config.toml
model = "sound classifier"
dataset = "read English sentences (LibriTTS-R)"
train_examples = 15625
input = "waveform_16khz"
targets = ["voice"]
num_classes = 2
arch = "jasper"
norm = "batchnorm"
hidden_act = "relu"
depths = [2, 5, 5]
kernel_size = 9
wave_channels = 96
wave_strides = [5, 4, 4, 2]
widths = [128, 192, 288]
mixing = "cutmix"
label_smoothing = 0.05
loss = "cross_entropy"
init = "trunc_normal_002"
residual_init = "none"
optimizer = "cautious_adamw"
learning_rate = 0.004
beta1 = 0.9
beta2 = 0.95
eps = 1e-06
max_grad_norm = 0.5
ema_decay = 0.995
max_steps = 18300
batch_size = 128
epochs = 149.9
lr_schedule = "poly"
final_lr_fraction = 0
warmup_steps = 360
weight_decay = 0.03
Rows from block 4, named by matrix and row number. Rows with one number belong to one channel. Each number is 500 + 25 x the weight over its row's rms, rounded and kept within 0 to 999. All counts start at 0. Numbers have three digits each. After the name is the row's rms in percent of the matrix's.
# convs0: first width-9 conv (model.blocks.4.convs.0.weight, 192x192x9), inputs 154-175, a 9 kernel for each
# convs1: second width-9 conv (model.blocks.4.convs.1.weight, 192x192x9, transposed), outputs 154-175, a 9 kernel for each
convs0.5 075:492476463486490512518503510537539532517499479454428400446451439445449464458478512477471458463461461487516526478490486498496503502503511503487490504505507505498499448461474495483484495499516481473485486508506509518514405457489516532550552536533465470471456457455477487489478473492484475501494502490461450458461464471486501502536539509497512489486467445472463462468478471470466490502497490496496517506501489495493507504521528525526525472450464476487486490489490520504490492473489464441451517499493483497479499468471453472489493497508510516518458459463454449438468487501491483487486471493488481495
convs0.6 097:479492482490495485472465459495487454444440447459481500505495503507499523533541551509532540534547535547525521536522508504501499506517526472486481484486478475464446513507499494498485506516545495494494489479480474481458490494507503497486493496506504487492498508516546575597494488493485483494485492492505505498497503509526535564491498501499500492507511519504501498501497520529562575485484485475470477480468452510515515500504509518525504507512503492493501485481465506516508504502478481476467506513502491481479483481467509517504505508514526529519501502502496503500518526526497503490484470471478478465
convs0.7 088:511488494483481502497504504470460454456455456443463467480473480480477484470485503487487490498475494491496496451451448457446454464476487517518507504505494478473486447454462471478479491500497525506512509494491495482478443454478498507503510519502484480483493484497489501498476469480487485475484483480468484490477486494486497502553553553529516508505488503472470466486483491486483494518503500497491479481470464535525528524520509509498470448443453472467460488484498504494497496488494490470475554551527516506493494482480461481503502513521525523529446454459465462480463484498532533530510497512491494482
convs0.8 103:490484501493496485484477449508483472446444448462465494501499501501500516518533549514524529531532525536535521536528526525504512522517537480472477483482483472470457508510505498498492499515528484490488487483483473482468479492489493488490486499516504487498492495513534570606487489487465475476483483493511505503506504504516536559487496493485491494499511518506494498495494507534558577488479472480471472468466453529513507502502514519523521515510502496493484488470459530510508501500498488466460497504481490485485493487478509512505505503493520514514500499488492497503513516524496490475483479480479479475
convs0.9 098:533507496474494481469471458521523514513504487467454442515501493483478489486495518479468472473479480500522543502503509491495488482479494511503497503500506507495484491522516516525526508512514536508488501496497509512500385456499520522523530520516504503505507506503498525533571521520506501503503499498488498485505499492503500522626583555541514490494485485505502504498481486502491520545524522513517516515521504479489488506521526545547553473461468501507511507518505517508510498507505501498478574533514503494481493479493414455486489514515519520527475476469468471481459476507531504502500500500503511510
convs0.10 133:470467472471492499519535542552545526504482457428402387463466470473489501518532558485483493516515539568574574473503511506500489493496485498483491491496496506519531467491500512507513510517511487490495492499506512515525479495510512518524529528527491496489491483497511509518489487487485493493502506502477491490490489495517512511532517496484469443444440433480479489488486490504515516514521511513513504493492484521539537543548546555553552450486497508513512494489483546541522523517509499492485525503492490477469460465450461480489512518519514520506467464455458461480508525540501499499500490495496496478
convs0.11 114:513500508510501487482472445487486487489479479465489499473473485490483488488490508504500519518515513520522525494483482495492512526526527494498493507500502495480461496490495489496499506500528486479489494488493491489476493482484471475484502506521483483480487494506525544573505497485470474488495513518482491498490505508515529538515518515501499515518538536482492492497503516520544565489493492486482489487488477492486460468484503515531527499515490495483483475460461518519516518508497483469464520520512503508510515511499483481495490510519530521511476487477477475467471474482508507496478483491503515498
convs0.12 115:506503510510507504490482473475490487507518517512521527518516504491474474476477478520510498489487478479483492549535529503489458454475487498502506507493499477477469541536520513476463470473494520512507506483481479459455617586531511499490495492506499496493478491478476488491531518506524503498490481471519528525510494490490499487449461462465473473490497504510520517507502477486490487521517506501501488492493496490485486476478480483481488511506503493496493486466462497494507505510509514519512457468474482478480483494500516518517517501499489498507558548538528506507496496487499491492489484495478484497
convs0.13 121:493497496492507496505506499439442422424436442445456448515531515504502497489501493492496518513496492503506513553549539528497479477479484503500505492496485488503501556550537520502484482478489518513505491490492483473474619587544520508476484484506505494504497490492498497494525505494495498490494479489521532530521504491494499503443465463467464466472478486514526530520500497499497499516515516499500500495502507504509517502501498495506508493474473485479488483479471493489508500502506522522531469495492491496493499503509541541546534526525514522507564560546536513510506503490508507512508506495500506503
convs0.14 090:482493489494499488477469453503485478463454453465471501501499501504493505514523535528533530535540533536543525514533508513498502509520529487487482484494483482474452517504505484496483498516551487480489493477481471483455486493502498496494498511512492497494495496516538565593499489479474474477487481486513506500498512498524539559488503493500485493498498522498500500504506503535555565488485482472477481476468467529513502495512516524528521490493482496485492492486464517523514504497489481474467514517491483494478491483479508526512506501514511526528492487488497500499515506522503491489497487472485481469
convs0.15 122:447447457471488506522546571513505478484470456445430427455460460462474479487494514477479486485499509525533522471497517518507516525514508495486496488507513516532562440469498505514523510509511484495488492491502509519537462484498511521522539530528459473469469475476480474485495496487493476483481498512464478481491481492496497490544527509493492488484472454467469483477480480492488488513506505510490487488490500528519518518525508502506506431452465468476478475471479545539531527512510501505505527501497486485496492486478442470490502507511516516523444449444442438459468491504517497487487487494487490484
convs0.16 138:489504512521512509489479475448443453457465474484497496507516491488488489490493501486499488499499491492493499545541520505482466462476491495513513518506504486484490544530522499484468467469501521514511501492483487473476649605564520497479482483485490497492491491489494504511528519513511502496496491497531528517503494496495506506459464468469477481484488503515515521506489489496501506523524510512497506495489491499501502515517511509509508479478482497483479470466470511515511519522523521524512491497500503511510507515518548535531519508492487492490563550525514505509521513510521511504506516521510515514
convs0.17 093:488500508517497493481465427455447441430429447458482500491493492490494502490496500508517528520518512525510514539513507502497510520527527476486500498500491472450420522500500492494491498500511483487498485485486478476452566550527504488462487485504480484486476483495513518535498493481489487498489491501514506505507504502521522522466484473473495490496509505511487493512504516502519533481483489479474475476466448496497494486492498504500495507492488494484480484469463484497499487484487464466446479498490507488491479478473524521511511513519528517530521520507496502514500500511505492485490485476481460456
convs0.18 104:535514495479495503496489478523522516499482469470444439522509501492493488488488508528517509496486494501518535510515506498490489474478473530509501497488487496489474495516521506513510505497507545508511500491492492491474397453492513521531524513509514515515511500513502515539590554529517507498496474475482490492503493497498500508641580560532499487482466463504502495499487496486491523550523517522506500495491487488500499503496497490507508494478479481497490484478479521516507509505514485499489567533514493488483467467466420452482511503506510511498492489479481490483467478488553523521504491487486469476
convs0.19 098:507508513521531522517522501466460444431416422420428451494497500497492506505522538478488488481498505502501521474488484492487492479483505528539550541532516522514487473479480487498504500500499517529531545540528523520516515511512501497495495500510494503500514506505517525537500499484472489479492499516478492502517495498496501522472483472473493484490506502481485495501499504510522539516525524534521516506499487541553561573562573565543516457452449444442439442450465524497502497485480473470475507514513508513491496485477469480489487483487479487486504496504501490494513517519522522531523522525519507498
convs0.20 119:469492505514511503490481483438436432429439446461467481492502498490510519513503508501509504509514509521538523536512504489476487505519531482495514513509501490487471540514495492480474482492498480498509506497497480471460631580538500464440441455480487478489489496505512516519474487494491497503495491495528509502499500505512514511421443450455472476483493500509500501493503513508531524493499498494499494492476481500501502509501503496495503484487498488484487474480487497506506511506501514517512460477498501512504499502508557541529521508495506504504531533522512521519525508509495503504513506511500490498
convs1.5 075:505494490491505515506508508499533537531530539514547529580583562535516505505506499557536548514512502503489491488475487463467477473500523501491493495505508499506506456472467492485499510522545506494491503509499523515522437447452474487498509534553554545542515527507498487480546524522509491510515506514502499484497472483486494484529516512517520522504492490547553546522517512508498500535512520514511527529520513556545564557545518520495482445444450446470480499514550518510525512514526520512509545513532526518511505496502444464461480491510515547567500493476490493480476477496516513520517515509508517504
convs1.6 097:489485482486471484478477475423444464475508512513506489486477466483492505522559596478478470475502502520553580481474474476488490486472466467471485482479476486478470503487480471467459462455452495492480486467472472455454490474478488496499493501490487473503500518527541554595498496492504495505517508506501491491504515529531537560477491476476483495504504484467464463469498500514547576472481476473487491494486478472489483489484495498517504533513522496503488497496491491493501507500494497489474498501493503489499513508494516517509509503503491489500521524525530521531526517517466472471483481495491483481
convs1.7 076:521505497496500500483480476489479467468484494492499502523509511512503513513506505531512536518523517542520527502494497487492482481474491506504499490494502487493471436452465466467474470481481511509497503482490486500481494510513519520508510524513487487511502510511512516514558533505512503501502490498448467470470475473470472468552530522511499493486501490502506492492509496481486486521517513510523515519506519492490498495512510512505499477491490487489485494503507510511511509516514513523509537512521508496512498494508430445462472481495499504497470482492489484473488488481534534537525524512512512501
convs1.8 099:498486479488470474475469465430436475476504514513500484484475468477492507529552594480468474477497501538552582482480482483482476484465472483481481483473476475476467506483478472465470458455447495502479478467474467457445493475484489492492493499484480478500506520535543558595491499489501494505512511511492489498502507514538546548477486473481477499504505496475458465475495494513546558479482484482484478493489481486501484486484498505514517540534520496498498507489501497488500496505506505501483494508499518487512522502488528517506510516508499501498514517517522522520521509516475471487479484496485486468
convs1.9 102:516511509507518509499491493550535521512503485483480475531538526529508505506510537534530515518507514519517535500494492483483485493513514511500504505511506502488477440473469495493512527533547524509507505507508498492482441463481493513524534546548510503517514504500505506514586550517497488488486486469457460474473487481493499503577538517499507500496484467508509515511513498505511515532519508502509500492496477503493489494493480479476484448450469476474494492504503506502503502517502505500479552522507501504497490492472386454472491498506516533546485492489484486484494489496542520528513518501503497484
convs1.10 128:503491496487492506502516523459481488499516513521523530537543541537541541548549556562565573571563557564561560530532519516497497490478476517512506507508511512519513471476471475472483479487479505504503495498504502510519428450446449445450452454440518519533525537526526527534554538535517507502496509514496495500498497504488486475501500506507502509504510507528534532533526538531533533526526520523514510510509509539529540531534522529516516456456447445445451457456461508509516522526521523525525522518525514512504522521526452468467473476472460458454508509511499503503504513507523518522518512500506495498
convs1.11 108:487498485494485479474474455481478487493503509515509506480461462458462468499530595485472466451467473499534591482479486483489498504488492481484479484476488473470460503500506503486493490497494508505495498480479456470451467472472477482492496499489486463476484500501515546594483487475481480490496490487488484487494508519551561581493497504493488495510502482465468468462472489516540587497494496480482495486481474473484475481477482492488496543554540535530525515531514499490495507511504510486480503506494493485505504505477538516516509517506506514512507511500511511516518512509492491492494497500498494483
convs1.12 105:473487496504509505516522520475493492501491489479473480536527519502502511523521532524514503501513513498496490489476475466469492501514512470486491495505494498509512539521509501498498484478464463485499501509510516496491634592570532518505491499498523505498497484485496505502477509525530534519511515511533509503491485495481483491462489503496486486488483487529515503495490498498501509483501507511497506499498492481476478498497503506514520479472471471470484481482476494501513511508497493487480463483500500504498493488495554528515500504496478486477534533532520528527535528528490491492505497504496504506
convs1.13 118:462474481490487492489499502456453465468454452445451456535519519510501496484484483507504503518509520508501477496494488484473470459456448472473486485485493494494496534519511492483475457461431479476488494496507498499495618587543523504481487482482504502499490486499496496493484490510506504493497494491515502493495477480461467456464479490490483483488493492501496488488480474475467476482502501502493498495480489476476487496500504501509512503488485484481485482474471473489490499500496499498499465485499495506501516510513564540519498484483470480482529545537541532536528522512489494504502495510503504507
convs1.14 092:494487483481479466471480475423434465473501503522511500479465469471481507513545583481469473475485496531545589475475469475486484492481474480470476489480482485483481492472479467457464464453452483499482484478483478471466480474477482489493496492479492478493493519526537555596492495498499493505520521513493479488501498531523538551477476483481477500496503490470470463462489503512538564475481472481474477494481489475479483483480490501514521534524514498492491495496491488479497499502492494492475497508490497491502506502485512514510522507496490496485516533521529519522528519520463480475493486494485490479
convs1.15 113:477461467478489487504510527487489494498497519509526527525519511515513522521501481536533526524524537527513497527516510486472475476467471480477484480496500503521520506509487484463474479481482486484487494496504507509532451462474487498505496501486530538535528525528509499504533524526518525517518529527504502493487491499491469464494509513515531529530532524525514507503508503491471463501503507502519519523526529514518538537544541538528528459468466467464475478497491502491502500508526537538541503500507516530545534537543469483474476474476477469459492493481481492500507508499487493504510504510513523528
convs1.16 128:460474481483488488491496501452454458451467449457455466545527513493502497492490490508502505512512520520505502482497496483481481470464463460470471475485482487490500545525517504493488488469450460476481484488484486481482619590550524506491487481487511504493501501505502499502464491499504504497491489489519504497488476474479482477448482495499494490490488495514496493485484476474478483482490496494496500489498494478481490493506505508506517497486473479479484492488480472481484496496492504500501453469491493497506505501497557531512496489477480474479531530531527534528532524519485486496496498502504502503
convs1.17 090:496498494499478482465458461450452455466479499499502496483468458453459481489513571498475471474473490506528569477469472475476475485474466481488480490477473460452465504480497477478462473461456501506502500480479462452439559519500488499485497480490475462466477495507527546585473487490500486506492501501502487489491499503525532548463498499496488496492509487476459450464474480492518560483498490492488477482472466455463470489488485500499501514522522514519525518520492502501496504497506508491489479513506505504510522524495565540516506506505506503499519517507513514529518532520477481479494486483482474475
convs1.18 106:519513523510512508497488479551540513504508488481476484522532538533528518521531549509508526512518507514515533512498502493490498502512514514503513504512501487486483468492503508525522530527530524524523502501495492484475443472488499494511508522527479496507505508510507512527595572541518517498484480487462473492488493503505507516549529506500501486479490477506513514512519518514516525549517524515511492492486475484463480476472475470467475444454477497487492494492491513503503505500500493494479564532503500492482476475469410456492504515527526534540485493481492499497499493507545532518511508493497494498
convs1.19 110:505489496490495476482485489455441445449443440435430438495503504504509515513519517497505507506510520527541533495493488479489477473465466485488487497485494492502509481484476477474459454455453472472481477481481487488502526533535530522533528507499452473476490497505521530542509501499504504498506497496446465465458468474472469470495492492504511514513528524473481487486493502502501494480488486488492494488491497458460456464484485491484503482484504496500500507513504496490503489489492482481496478484473480481492491495504482478472476467466456453441500497501488495484491493497495492492482489481480471471
convs1.20 108:487491485485490484487487483437437441447453452458467467516496485475469468464480507498481490495503507507527522472473487488485480474468458466484483491488491485487477526500502486479465473463453474482490489497505494483474619571531507485470468473472467483491491498497519520521426454471479481486499497491516493492486491484485498500429466488479487489497486500491471463461460467465479487483495490498499498494481480470476482493495499491494496519505497487483487505485489474483501504507510506499492446471494495501505512506513605544500492492481476476480512514517525522518526525537472480486486491497492497484