A small sound classifier, trained from scratch: arch jasper, batches of 128.
Rows from block 2 of a small sound classifier, named by matrix and row number. Rows with one number belong to one channel. Each number is 128 + 24 x the weight over its row's rms, rounded and kept within 0 to 255. All counts start at 0.
Before each channel's rows are labels from the 100 clips, of 14976, where the channel reaches its highest value: "loudest band" is the band of the loudest frequency at the time of the peak. Only what is clearly more common there than usual is listed. The data: read English sentences (LibriTTS-R). In brackets: how many of the 100, against the usual share in percent.
# convs0: first width-9 conv, stride 2 (model.blocks.2.convs.0.weight, 192x128x9, each kernel summed), inputs 0-127
# convs1: second width-9 conv (model.blocks.2.convs.1.weight, 192x192x9, transposed, each kernel summed), outputs 0-191

loudest band: 500 to 1000 Hz (39 vs 6.7); 250 to 500 Hz (35 vs 13.8)
convs0.131 [ 99 124 185 133 105  80  85 133 112 106  93 154 121 103 142 138 148 109  95 109 122 119 115 108 111 145  91 108 105 109 115 123 141 144 121 144 124 102 139 130  84  82 113 125  85 133  81 134 110 138 100 135 158 140 161 107 136 162 106  88  83  86  97 110  84 132 122 115 110 101 132 139 120 125 116 146  92 111 117 106  89 116  99 115 132 105 100  97 168 125 133  83  92 111  79 115 113 124 136 105 139 112 129  95 142  83 113  98  92  91  92 107 144 110 136 111 103 145 112 138 119 115 109 135 126  98 129 117]
convs1.131 [139 173 169 133 116 125 181 148 141 101 126 105 126 119 113 123 116 151 123 102 140  88 116 143 177 108 120 122 152 136 139 108  89 113 105 124 135 117 106 150 147 143 131 118 132 135 134 135 127 152  89 161 138 127 158 134 160 152 111 138 112 134 130 122 121 121 129 103 148 131 154 123 128 154 122 105  94 144 113 123 105 124 112 125 121 143 105 113 112  99 155 109 113 166 132 142 150 118  90 160 117  59 151 119 128 112 127 125 164 117 184 107 119 114 106 150 122 144 117 145 132 213  86 144  81  98 117 127 122 102 128 188 144 128 163 112 134 184 148 101 162 121  99 139 147 186 127 133  96 129 123 120 131 111 106   0 128 134 141 124 118 130 146 130 144 121 137 132 143 119 155  81 135 136 121 118 108 146 110 110 112 127 120 115 137 127 109 142 129 125  98 100]

loudest band: 4000 to 8000 Hz (39 vs 5.7)
convs0.69 [102 152 143 128 151 157 169  98  82 116 107 150 130 150  99  98 130 155 141 144 146 135 109 152 145 150 151 113  93 121 154 120 107 112  98  90 136 119  70  97 149 122 153  90 136 107 180 133 138 117 157 137 135 129  80 137 117 145 114 157 138 139 153 157 136  97 125 136 117 150 110 100 106  67  89 118 148 132 147 188 150 129 129 152 124 122 122 159 153 157 133 143 152 138 104 118 104 143  96 113 120 126  93 153 121 160 113 157 127 127 156 155 108 141  76 102 118  91 137 130 140 148 127  64 147 113 113 116]
convs1.69 [114 165 118  93  99 116 138 147  84 148  95 141 134 128 157 135 107 121  99  98 104 152 126 144 169 164 100 150 120  94 130 172 147 154 137 107 142 105 174 129 112  90 145 156  86 136 144  92 106 127 173 120 137 155 153 113 102 121  90 118  99 147 132 121 112  92  98 118 152 145 128 148 117  96 174 169 135 120 134 104 138 141 163 129 123 118 175 151 159 117 151  99 129 111 107 152 135 123 138  74 100 106 148  95 104 158  90  97 116  92 133 176 128 116 152 136 140 149 164 115 114 120 133  94 127 159 165  92 120 110  96 158 136 101 138 154 126 122 131 123 143 159 142 122 146 136 143  89 164 118 110 107 152  99 114 151 144 129  91  95 145  88 154 167 111 158 136 153  83 115 138 115 116 156 143 108 108 107 172 123 124 121 132 107 140 134 119  96 113 157 172 160]

loudest band: 500 to 1000 Hz (39 vs 6.7); 250 to 500 Hz (35 vs 13.8)
convs0.59 [ 93 144 159 162 150 145 132 100 130 120 136 157 127 117 136 135 129 102 132 125 143 161  85 154 140 154 146  83  87 101 151 149 111 144 115  84  93 113 130  85 129  95 136 116 128 144 146 128 134 101 127 119 137 156 117  94 127 168  87 106 124 122 154 119 101  93 156 131 144 146 119 100  99  75  76 136 126 122 112 171 133 168 125 123 150 142 100 142 176 155 103 139 158  85  90  95  92  96 103 110 165 139 131 135 112 129 106 148 122 131 140 142 106 137 129  90 118 116 163 122 143 159 142 124 182  94 140 114]
convs1.59 [139 165 142 101 113  95 145 158 100 121 103 110 130 150 135 162 132 120 113 112 103 142 129 144 147 179 115 145 148  87 150 160 106 113 155 115 155 108 156  89 118  92 138 161  95 113 151  73  77 130 144 134 138 170 166 115 132 122 109 146  97 130 113 109 133 106  78 140 157 101 149 151 109  94 163 167 159 132 102 106 149 109 156  78 145 140 171 131 151 140 134  78 143 126 112 141 121 152 128 101  99 161 136 104 133 136  74 114 106  80 111 147 136 106 140 124 140 149 109 130 131 119 117  80  99 149 174  85 141 159 118 159 152 124 136 119 144 100 157 121 142 128 123 152 148 109  99  84 153  93 123 121 128 114 125 159 122 111  81 100 147  98 175 136 139 157 152 149 103 135 138 130 135 156 110 129 115 116 161 158 130 151 138 126 125 178 108 111 115 133 156 144]

loudest band: 4000 to 8000 Hz (38 vs 5.7)
convs0.16 [110 102 154 119 153 142 170 109  91 127 102 160 109 174 103 150 149 148 152 137 157 129 118 149 147 154 144 121 115 123 149 123 121 136 118  96 131 123  80 114 113 108 144  90 128 109 151 128 148 118 153 129 121 117  79 150 121 154 107 151 145 114 144 158 144 105 133 104 100 155 131 110 108  76  96 143 150 145 179 164 187 122 119 136 104  86 125 151 156 175 115 134 121 129 115 112  99 136 125 124  96 105  90 148 108 181 116 160 132 100 138 167 125 139  80 108 130 103  85 136 135 155 140  83 137 112 116 110]
convs1.16 [106 156 103  86  99 106 135 154  88 157  91 137 128 120 162 131 115 127  96  98 103 164 110 133 169 134 107 150 110  88 123 163 144 151 111 101 135  95 175 144 119  95 118 135  97 139 139  93 124 122 183 116 123 143 141 107  99 115  96 115  95 136 161 125 111  97 101 116 134 145 107 145  97 101 165 167 125 110 131 100 133 137 165 149 117 118 165 137 142 118 130  96 125 115 108 153 135 114 143  74  96 132 149  98 103 147  95  99 130  88 132 182 133 111 137 133 133 151 156 113 117 126 129  99 120 171 161  97 120 113  82 158 127 108 140 148 121 117 125 148 147 164 148 121 139 130 143  83 142 125 103 110 150  96 107 146 159 126  92  89 140  86 127 167 105 159 131 147  83  99 146 105 115 146 148 112 102  95 164 119 102 110 131 105 134 124 105  95 114 156 173 157]

loudest band: 4000 to 8000 Hz (51 vs 5.7)
convs0.10 [ 91 153 154 141 152 148 163  91  88 119 108 168 134 154  91 113 115 141 134 145 138 141 115 150 147 162 140 101 114 129 159 124 112 141 112  78 132 125  96 113 151 127 148  80 132 119 172 135 136 114 147 129 145 130  89 137 133 164 120 141 130 143 139 151 141  80 112 134 138 137 132  82  92  58  95 138 151 120 155 183 159 132 122 157 133 125 116 144 169 158 112 135 159 141 104 109  93 146 106 116 121 130  76 143 137 165 114 157 125 126 146 144 119 132  91  92 129  95 120 116 148 144 137  75 148 108 119 105]
convs1.10 [125 162 133 109 100 117 133 167  92 137  98 126 137 131 144 142 115 108 123  97 106 144 123 132 165 176 105 145 118  86 128 173 135 169 129 104 140 115 175 121 116 100 131 161  96 131 148  82  97 122 170 127 123 155 150 129 109 117  92 119 105 143 108 116 119 101  98 120 150 150 145 149 120  77 176 171 136 126 127 113 142 153 162 111 119 117 180 165 163 109 135  99 117 123 112 148 133 135 131  92  96  83 162 111 111 150  79 104 127  80 118 172 112 119 150 128 159 171 121 117 118 115 115  96 116 160 170  87 122 108  94 166 141 117 142 169 121 117 132 105 165 156 134 123 161 119 139  85 162 115 127 114 157 118 128 120 139 108  88 100 143 101 154 164 125 159 142 154  94 113 139 118 119 149 133 117 116 111 169 125 123 132 149 112 139 137 111 104 111 157 167 159]

loudest band: 500 to 1000 Hz (49 vs 6.7); 250 to 500 Hz (36 vs 13.8)
convs0.76 [115 134 188 178 116 117  90 114 121 104 110 140 136 127 155 112 161 154 138 117 138 108  91 106 111 142 135 144  81  77 105 140 117 114 106 137 139  84 157 107 124 132 120 115 103 134  99 114 123 124 107 146 186 179 152 111 112 163 118 125 142  93 147  81  81 133 165 143 111 140  96 145 101 106  90 108  94 115 122 130  86 154 114 156 130 122 108 134 173 134 155 123 100 119 126 136 122 140 123 103 177 160 154 111 148 116 108 105 120 125 138 139 114 149 151 130  87 172 167 149 113 140 116 136 143 105 110 146]
convs1.76 [137 196 137 126 116 118 216 185 141 125 136  91 103 121 124 124 127 146 123  88 118 159 108 136 188 140 121 119 134 130 136 131  89 121 124  95 162 114 160 130 128 138 149 103 110 123 118 117 106 166 137 127 140 152 160 129 128 119 108 159  96 130 118 127 119 131 133 115 145 122 129 131 126 148 134 162 125 116 112  95 122 146 136 115 126 102 163 142 101 122 163 106 121 106 130 132 118 138 130 143 145 130 180 117 108 100 120 114 100 129 156 145  86  94 116 124 119 154 117 123 130 194 121 127  55 152 156 122 141 132 134 206 141 113 154 129 141 129 164 175 179  86  84 117 161 148 161 125  97  90 116 110 146 122 134 166 137 117 135 120 111 129 155 120 112 135 129 133 129  99 172  94 117 147  97 126 120 115 167 123 119 136 140 111 105 137  89 135 106 112 177  99]

loudest band: 4000 to 8000 Hz (52 vs 5.7)
convs0.9 [118 101 141 119 166 138 184 114  86 132 112 142 106 169 109 143 145 153 157 145 157 127 110 151 136 140 152 110 109 119 156 110 130 122 115 120 140 116  68 119 142 107 167  93 131 101 149 119 151 130 163 141 134 104  96 147 128 140 103 157 154 119 154 166 139 127 147 111  88 160 114 131 133  94  96 127 151 141 170 149 176 122 115 141  91  85 132 157 137 173 134 141 119 130 110 103 115 127 134 128  73 106  93 156 106 167 116 145 133 116 137 177 125 131  70 113 121 106  98 149 135 140 137  73 137 110 108 124]
convs1.9 [106 159 109  84  98 119 143 151  98 157  94 146 142 121 173 133 110 138  95 101 106 163 115 142 163 137 112 154 119  98 116 168 152 148 123 105 142  92 175 152 113  97 130 141  98 143 152 111 128 113 187 120 136 154 144 103 103 124  94 122 104 147 166 142 112  94 113 118 140 138 114 150 103 118 168 175 132 114 133 116 135 135 168 161 124 127 168 128 153 124 140 118 144 115 107 159 148 115 138  71 100 150 145  99 115 147 104 107 121 102 140 187 127 125 139 132 129 148 167 115 113 124 130 108 130 170 163 112 126 120  91 159 127 113 139 139 124 111 127 144 149 175 143 123 138 134 147 102 135 132 113 102 153  91 102 154 160 135 101  91 141  86 136 178 114 160 137 154  91 108 141 101 112 157 147 110  96  99 172 114 111 108 131  97 141 126 113  95 114 169 177 158]

loudest band: 500 to 1000 Hz (33 vs 6.7); 250 to 500 Hz (32 vs 13.8)
convs0.156 [ 88 144 179 174  80 110  79 119 116 107  98 142 122  89 148 138 157 102 117  89 146 123 118 104 122 143 114  98 100 115  99 145 149 149 126 124 143 121 141 114 129 120  77 102 101 139 103 124 129 123 108 127 156 156 163  95 134 162 124  86 110  98 119 106  90 128 168 133 117 119 126 129  97 106 117 151 100  95  79 115  78 130  99 144 134 125 102 104 161 128 113 111  90 128  93 103 117 145 134  94 150 144 139 112 167  84 115  93  92  93 119 121 122 115 130 124 117 163 143 110  99 114  97 126 134  96 132 142]
convs1.156 [130 148 156 140 121 125 181 143 151  81 129 109 125 143  99 118 128 131 122 114 140  78 114 140 125 109 127 122 149 129 113 109  60 119 146 141 137 134  99 155 157 134 134 118 112 142 131 126  77 129  84 155 136 131 149 134 132 154 129 133  95 144 103 143 122 129 135 121 149 102 154 138 120 137 111 106 117 130  99 111 108 136 116 105 141 113 115 129 101 146 152  88 122 160 138 137 139 114 143 173 130  87 155 127 112 103 113 121 139 108 175  95  80 125 104 151 119 124 177 132 139 171  77 124 106  96 122 122 121 107 146 151 125 108 173 128 130 140 141  92 150 101  47 123 153 212 114 119 118 106 129 140 154 124 129  57 130  89 122 120 122 147 161 125 149 119 101 132 168  80 148  94 116 125 117 115 106 147 106  98 136 164 141 119 163 133 105 154 116 109 100  79]

loudest band: 4000 to 8000 Hz (61 vs 5.7)
convs0.179 [125 115 110 108 150 151 176 119  85 106 115 122 109 156 117  96 126 159 148 141 130 114 131 151 133 119 153 126  87 129 158  94 129 116 102 142 151 126  64 105 162 138 174  90 145  91 164 124 142 145 159 143 132 106 101 161 117 121 117 169 139 150 156 183 132 138 127 131  86 147  89 145 152 106 110 121 158 128 145 157 142 109 114 153  93 103 144 164 119 147 154 153 135 147 122 112 142 130 125 129  89 117 103 146  97 149 131 166 154 135 151 168 119 164  70 121 131 106 138 168 146 124 123  81 140 128 108 145]
convs1.179 [114 162 112  98 102 138 143 146  95 151  94 154 148 120 181 137 111 138  98 103 108 164 126 155 163 152 111 157 127 117 127 173 146 135 126 112 142 101 182 156 114  99 145 157  98 143 163 118 116 127 186 137 153 162 162 111 113 129  98 129 120 166 148 142 115  95 122 113 153 118 126 155 126 122 185 176 129 127 134 130 150 126 172 149 123 132 182 121 163 115 152 140 148 120 110 160 151 127 149  78 112 129 138  99 112 154 115 112 130 119 136 191 121 134 152 139 129 140 179 126 117 114 125 125 128 176 175 122 126 122 104 157 140 109 140 120 134 112 128 133 142 182 137 134 142 144 137 116 141 121 132 111 143 103 107 140 157 136 121  99 154  92 141 188 125 169 147 164  99 120 153 106 126 172 147 117 103 114 172 119 131 120 135 109 149 139 131 101 121 166 183 155]

loudest band: 4000 to 8000 Hz (76 vs 5.7)
convs0.70 [153  94 152 156 131  95 119  97  95 111  91 112 110 122 117  87 145 181 120 172 126  90 133 141 115  98 136 144 112 135 152  88 122 127 116 124 121 122 149 139  85 120 139 107 156 129 113 131 121 123 126 125 180 138 135 114 112 135 124 128 138 114 127 101  73 124  73 161 118 133  40 115 116 104 119 129 144  94 128 141 107  91  79 142 134 167 129 123 126  88 175 131 130 120 148 101 118 116  95 144 146 126 121  87 122 137 136 142 160 158 125 136 126 139 149 127 144 171 164 138 173 110  89 112 132 108 100 122]
convs1.70 [114 140  89 109 113 138 173 153 113 141 104 130 110 100 123  90  99 101 108 120 130 129 116 114 156 124 112 114  90 138  99 148 136  78  90 112 123  97 139 129 114 114 142 119 116 110 116 157 156 126 124 127 134 134 139 111 119  96 118 101 105 127  84 112  90 103 152  93 133  78 123 115 138 163 130 134 110  92 137 112 107  78 133 155  72 104 140  76 143  81 168 138  89 109 105 117 114  87 133 107 164  51 129 101  92 128 147 118 129 165 127 128 106 115 156  68 112 123 131 116 107 152 114 127 104 139 131 141 105  84 136 148 123 108 117  67  91 173 128 114 138 111 120  96 132 114 132 148  81 133 121 106 100 105  92 165  90 137 137 108 118 110 137 122 104 116 120 111 131  94 132 109 114 136  96 117 115 128 142  83 149 115 103 112 115  75 133 123 111 126 135 148]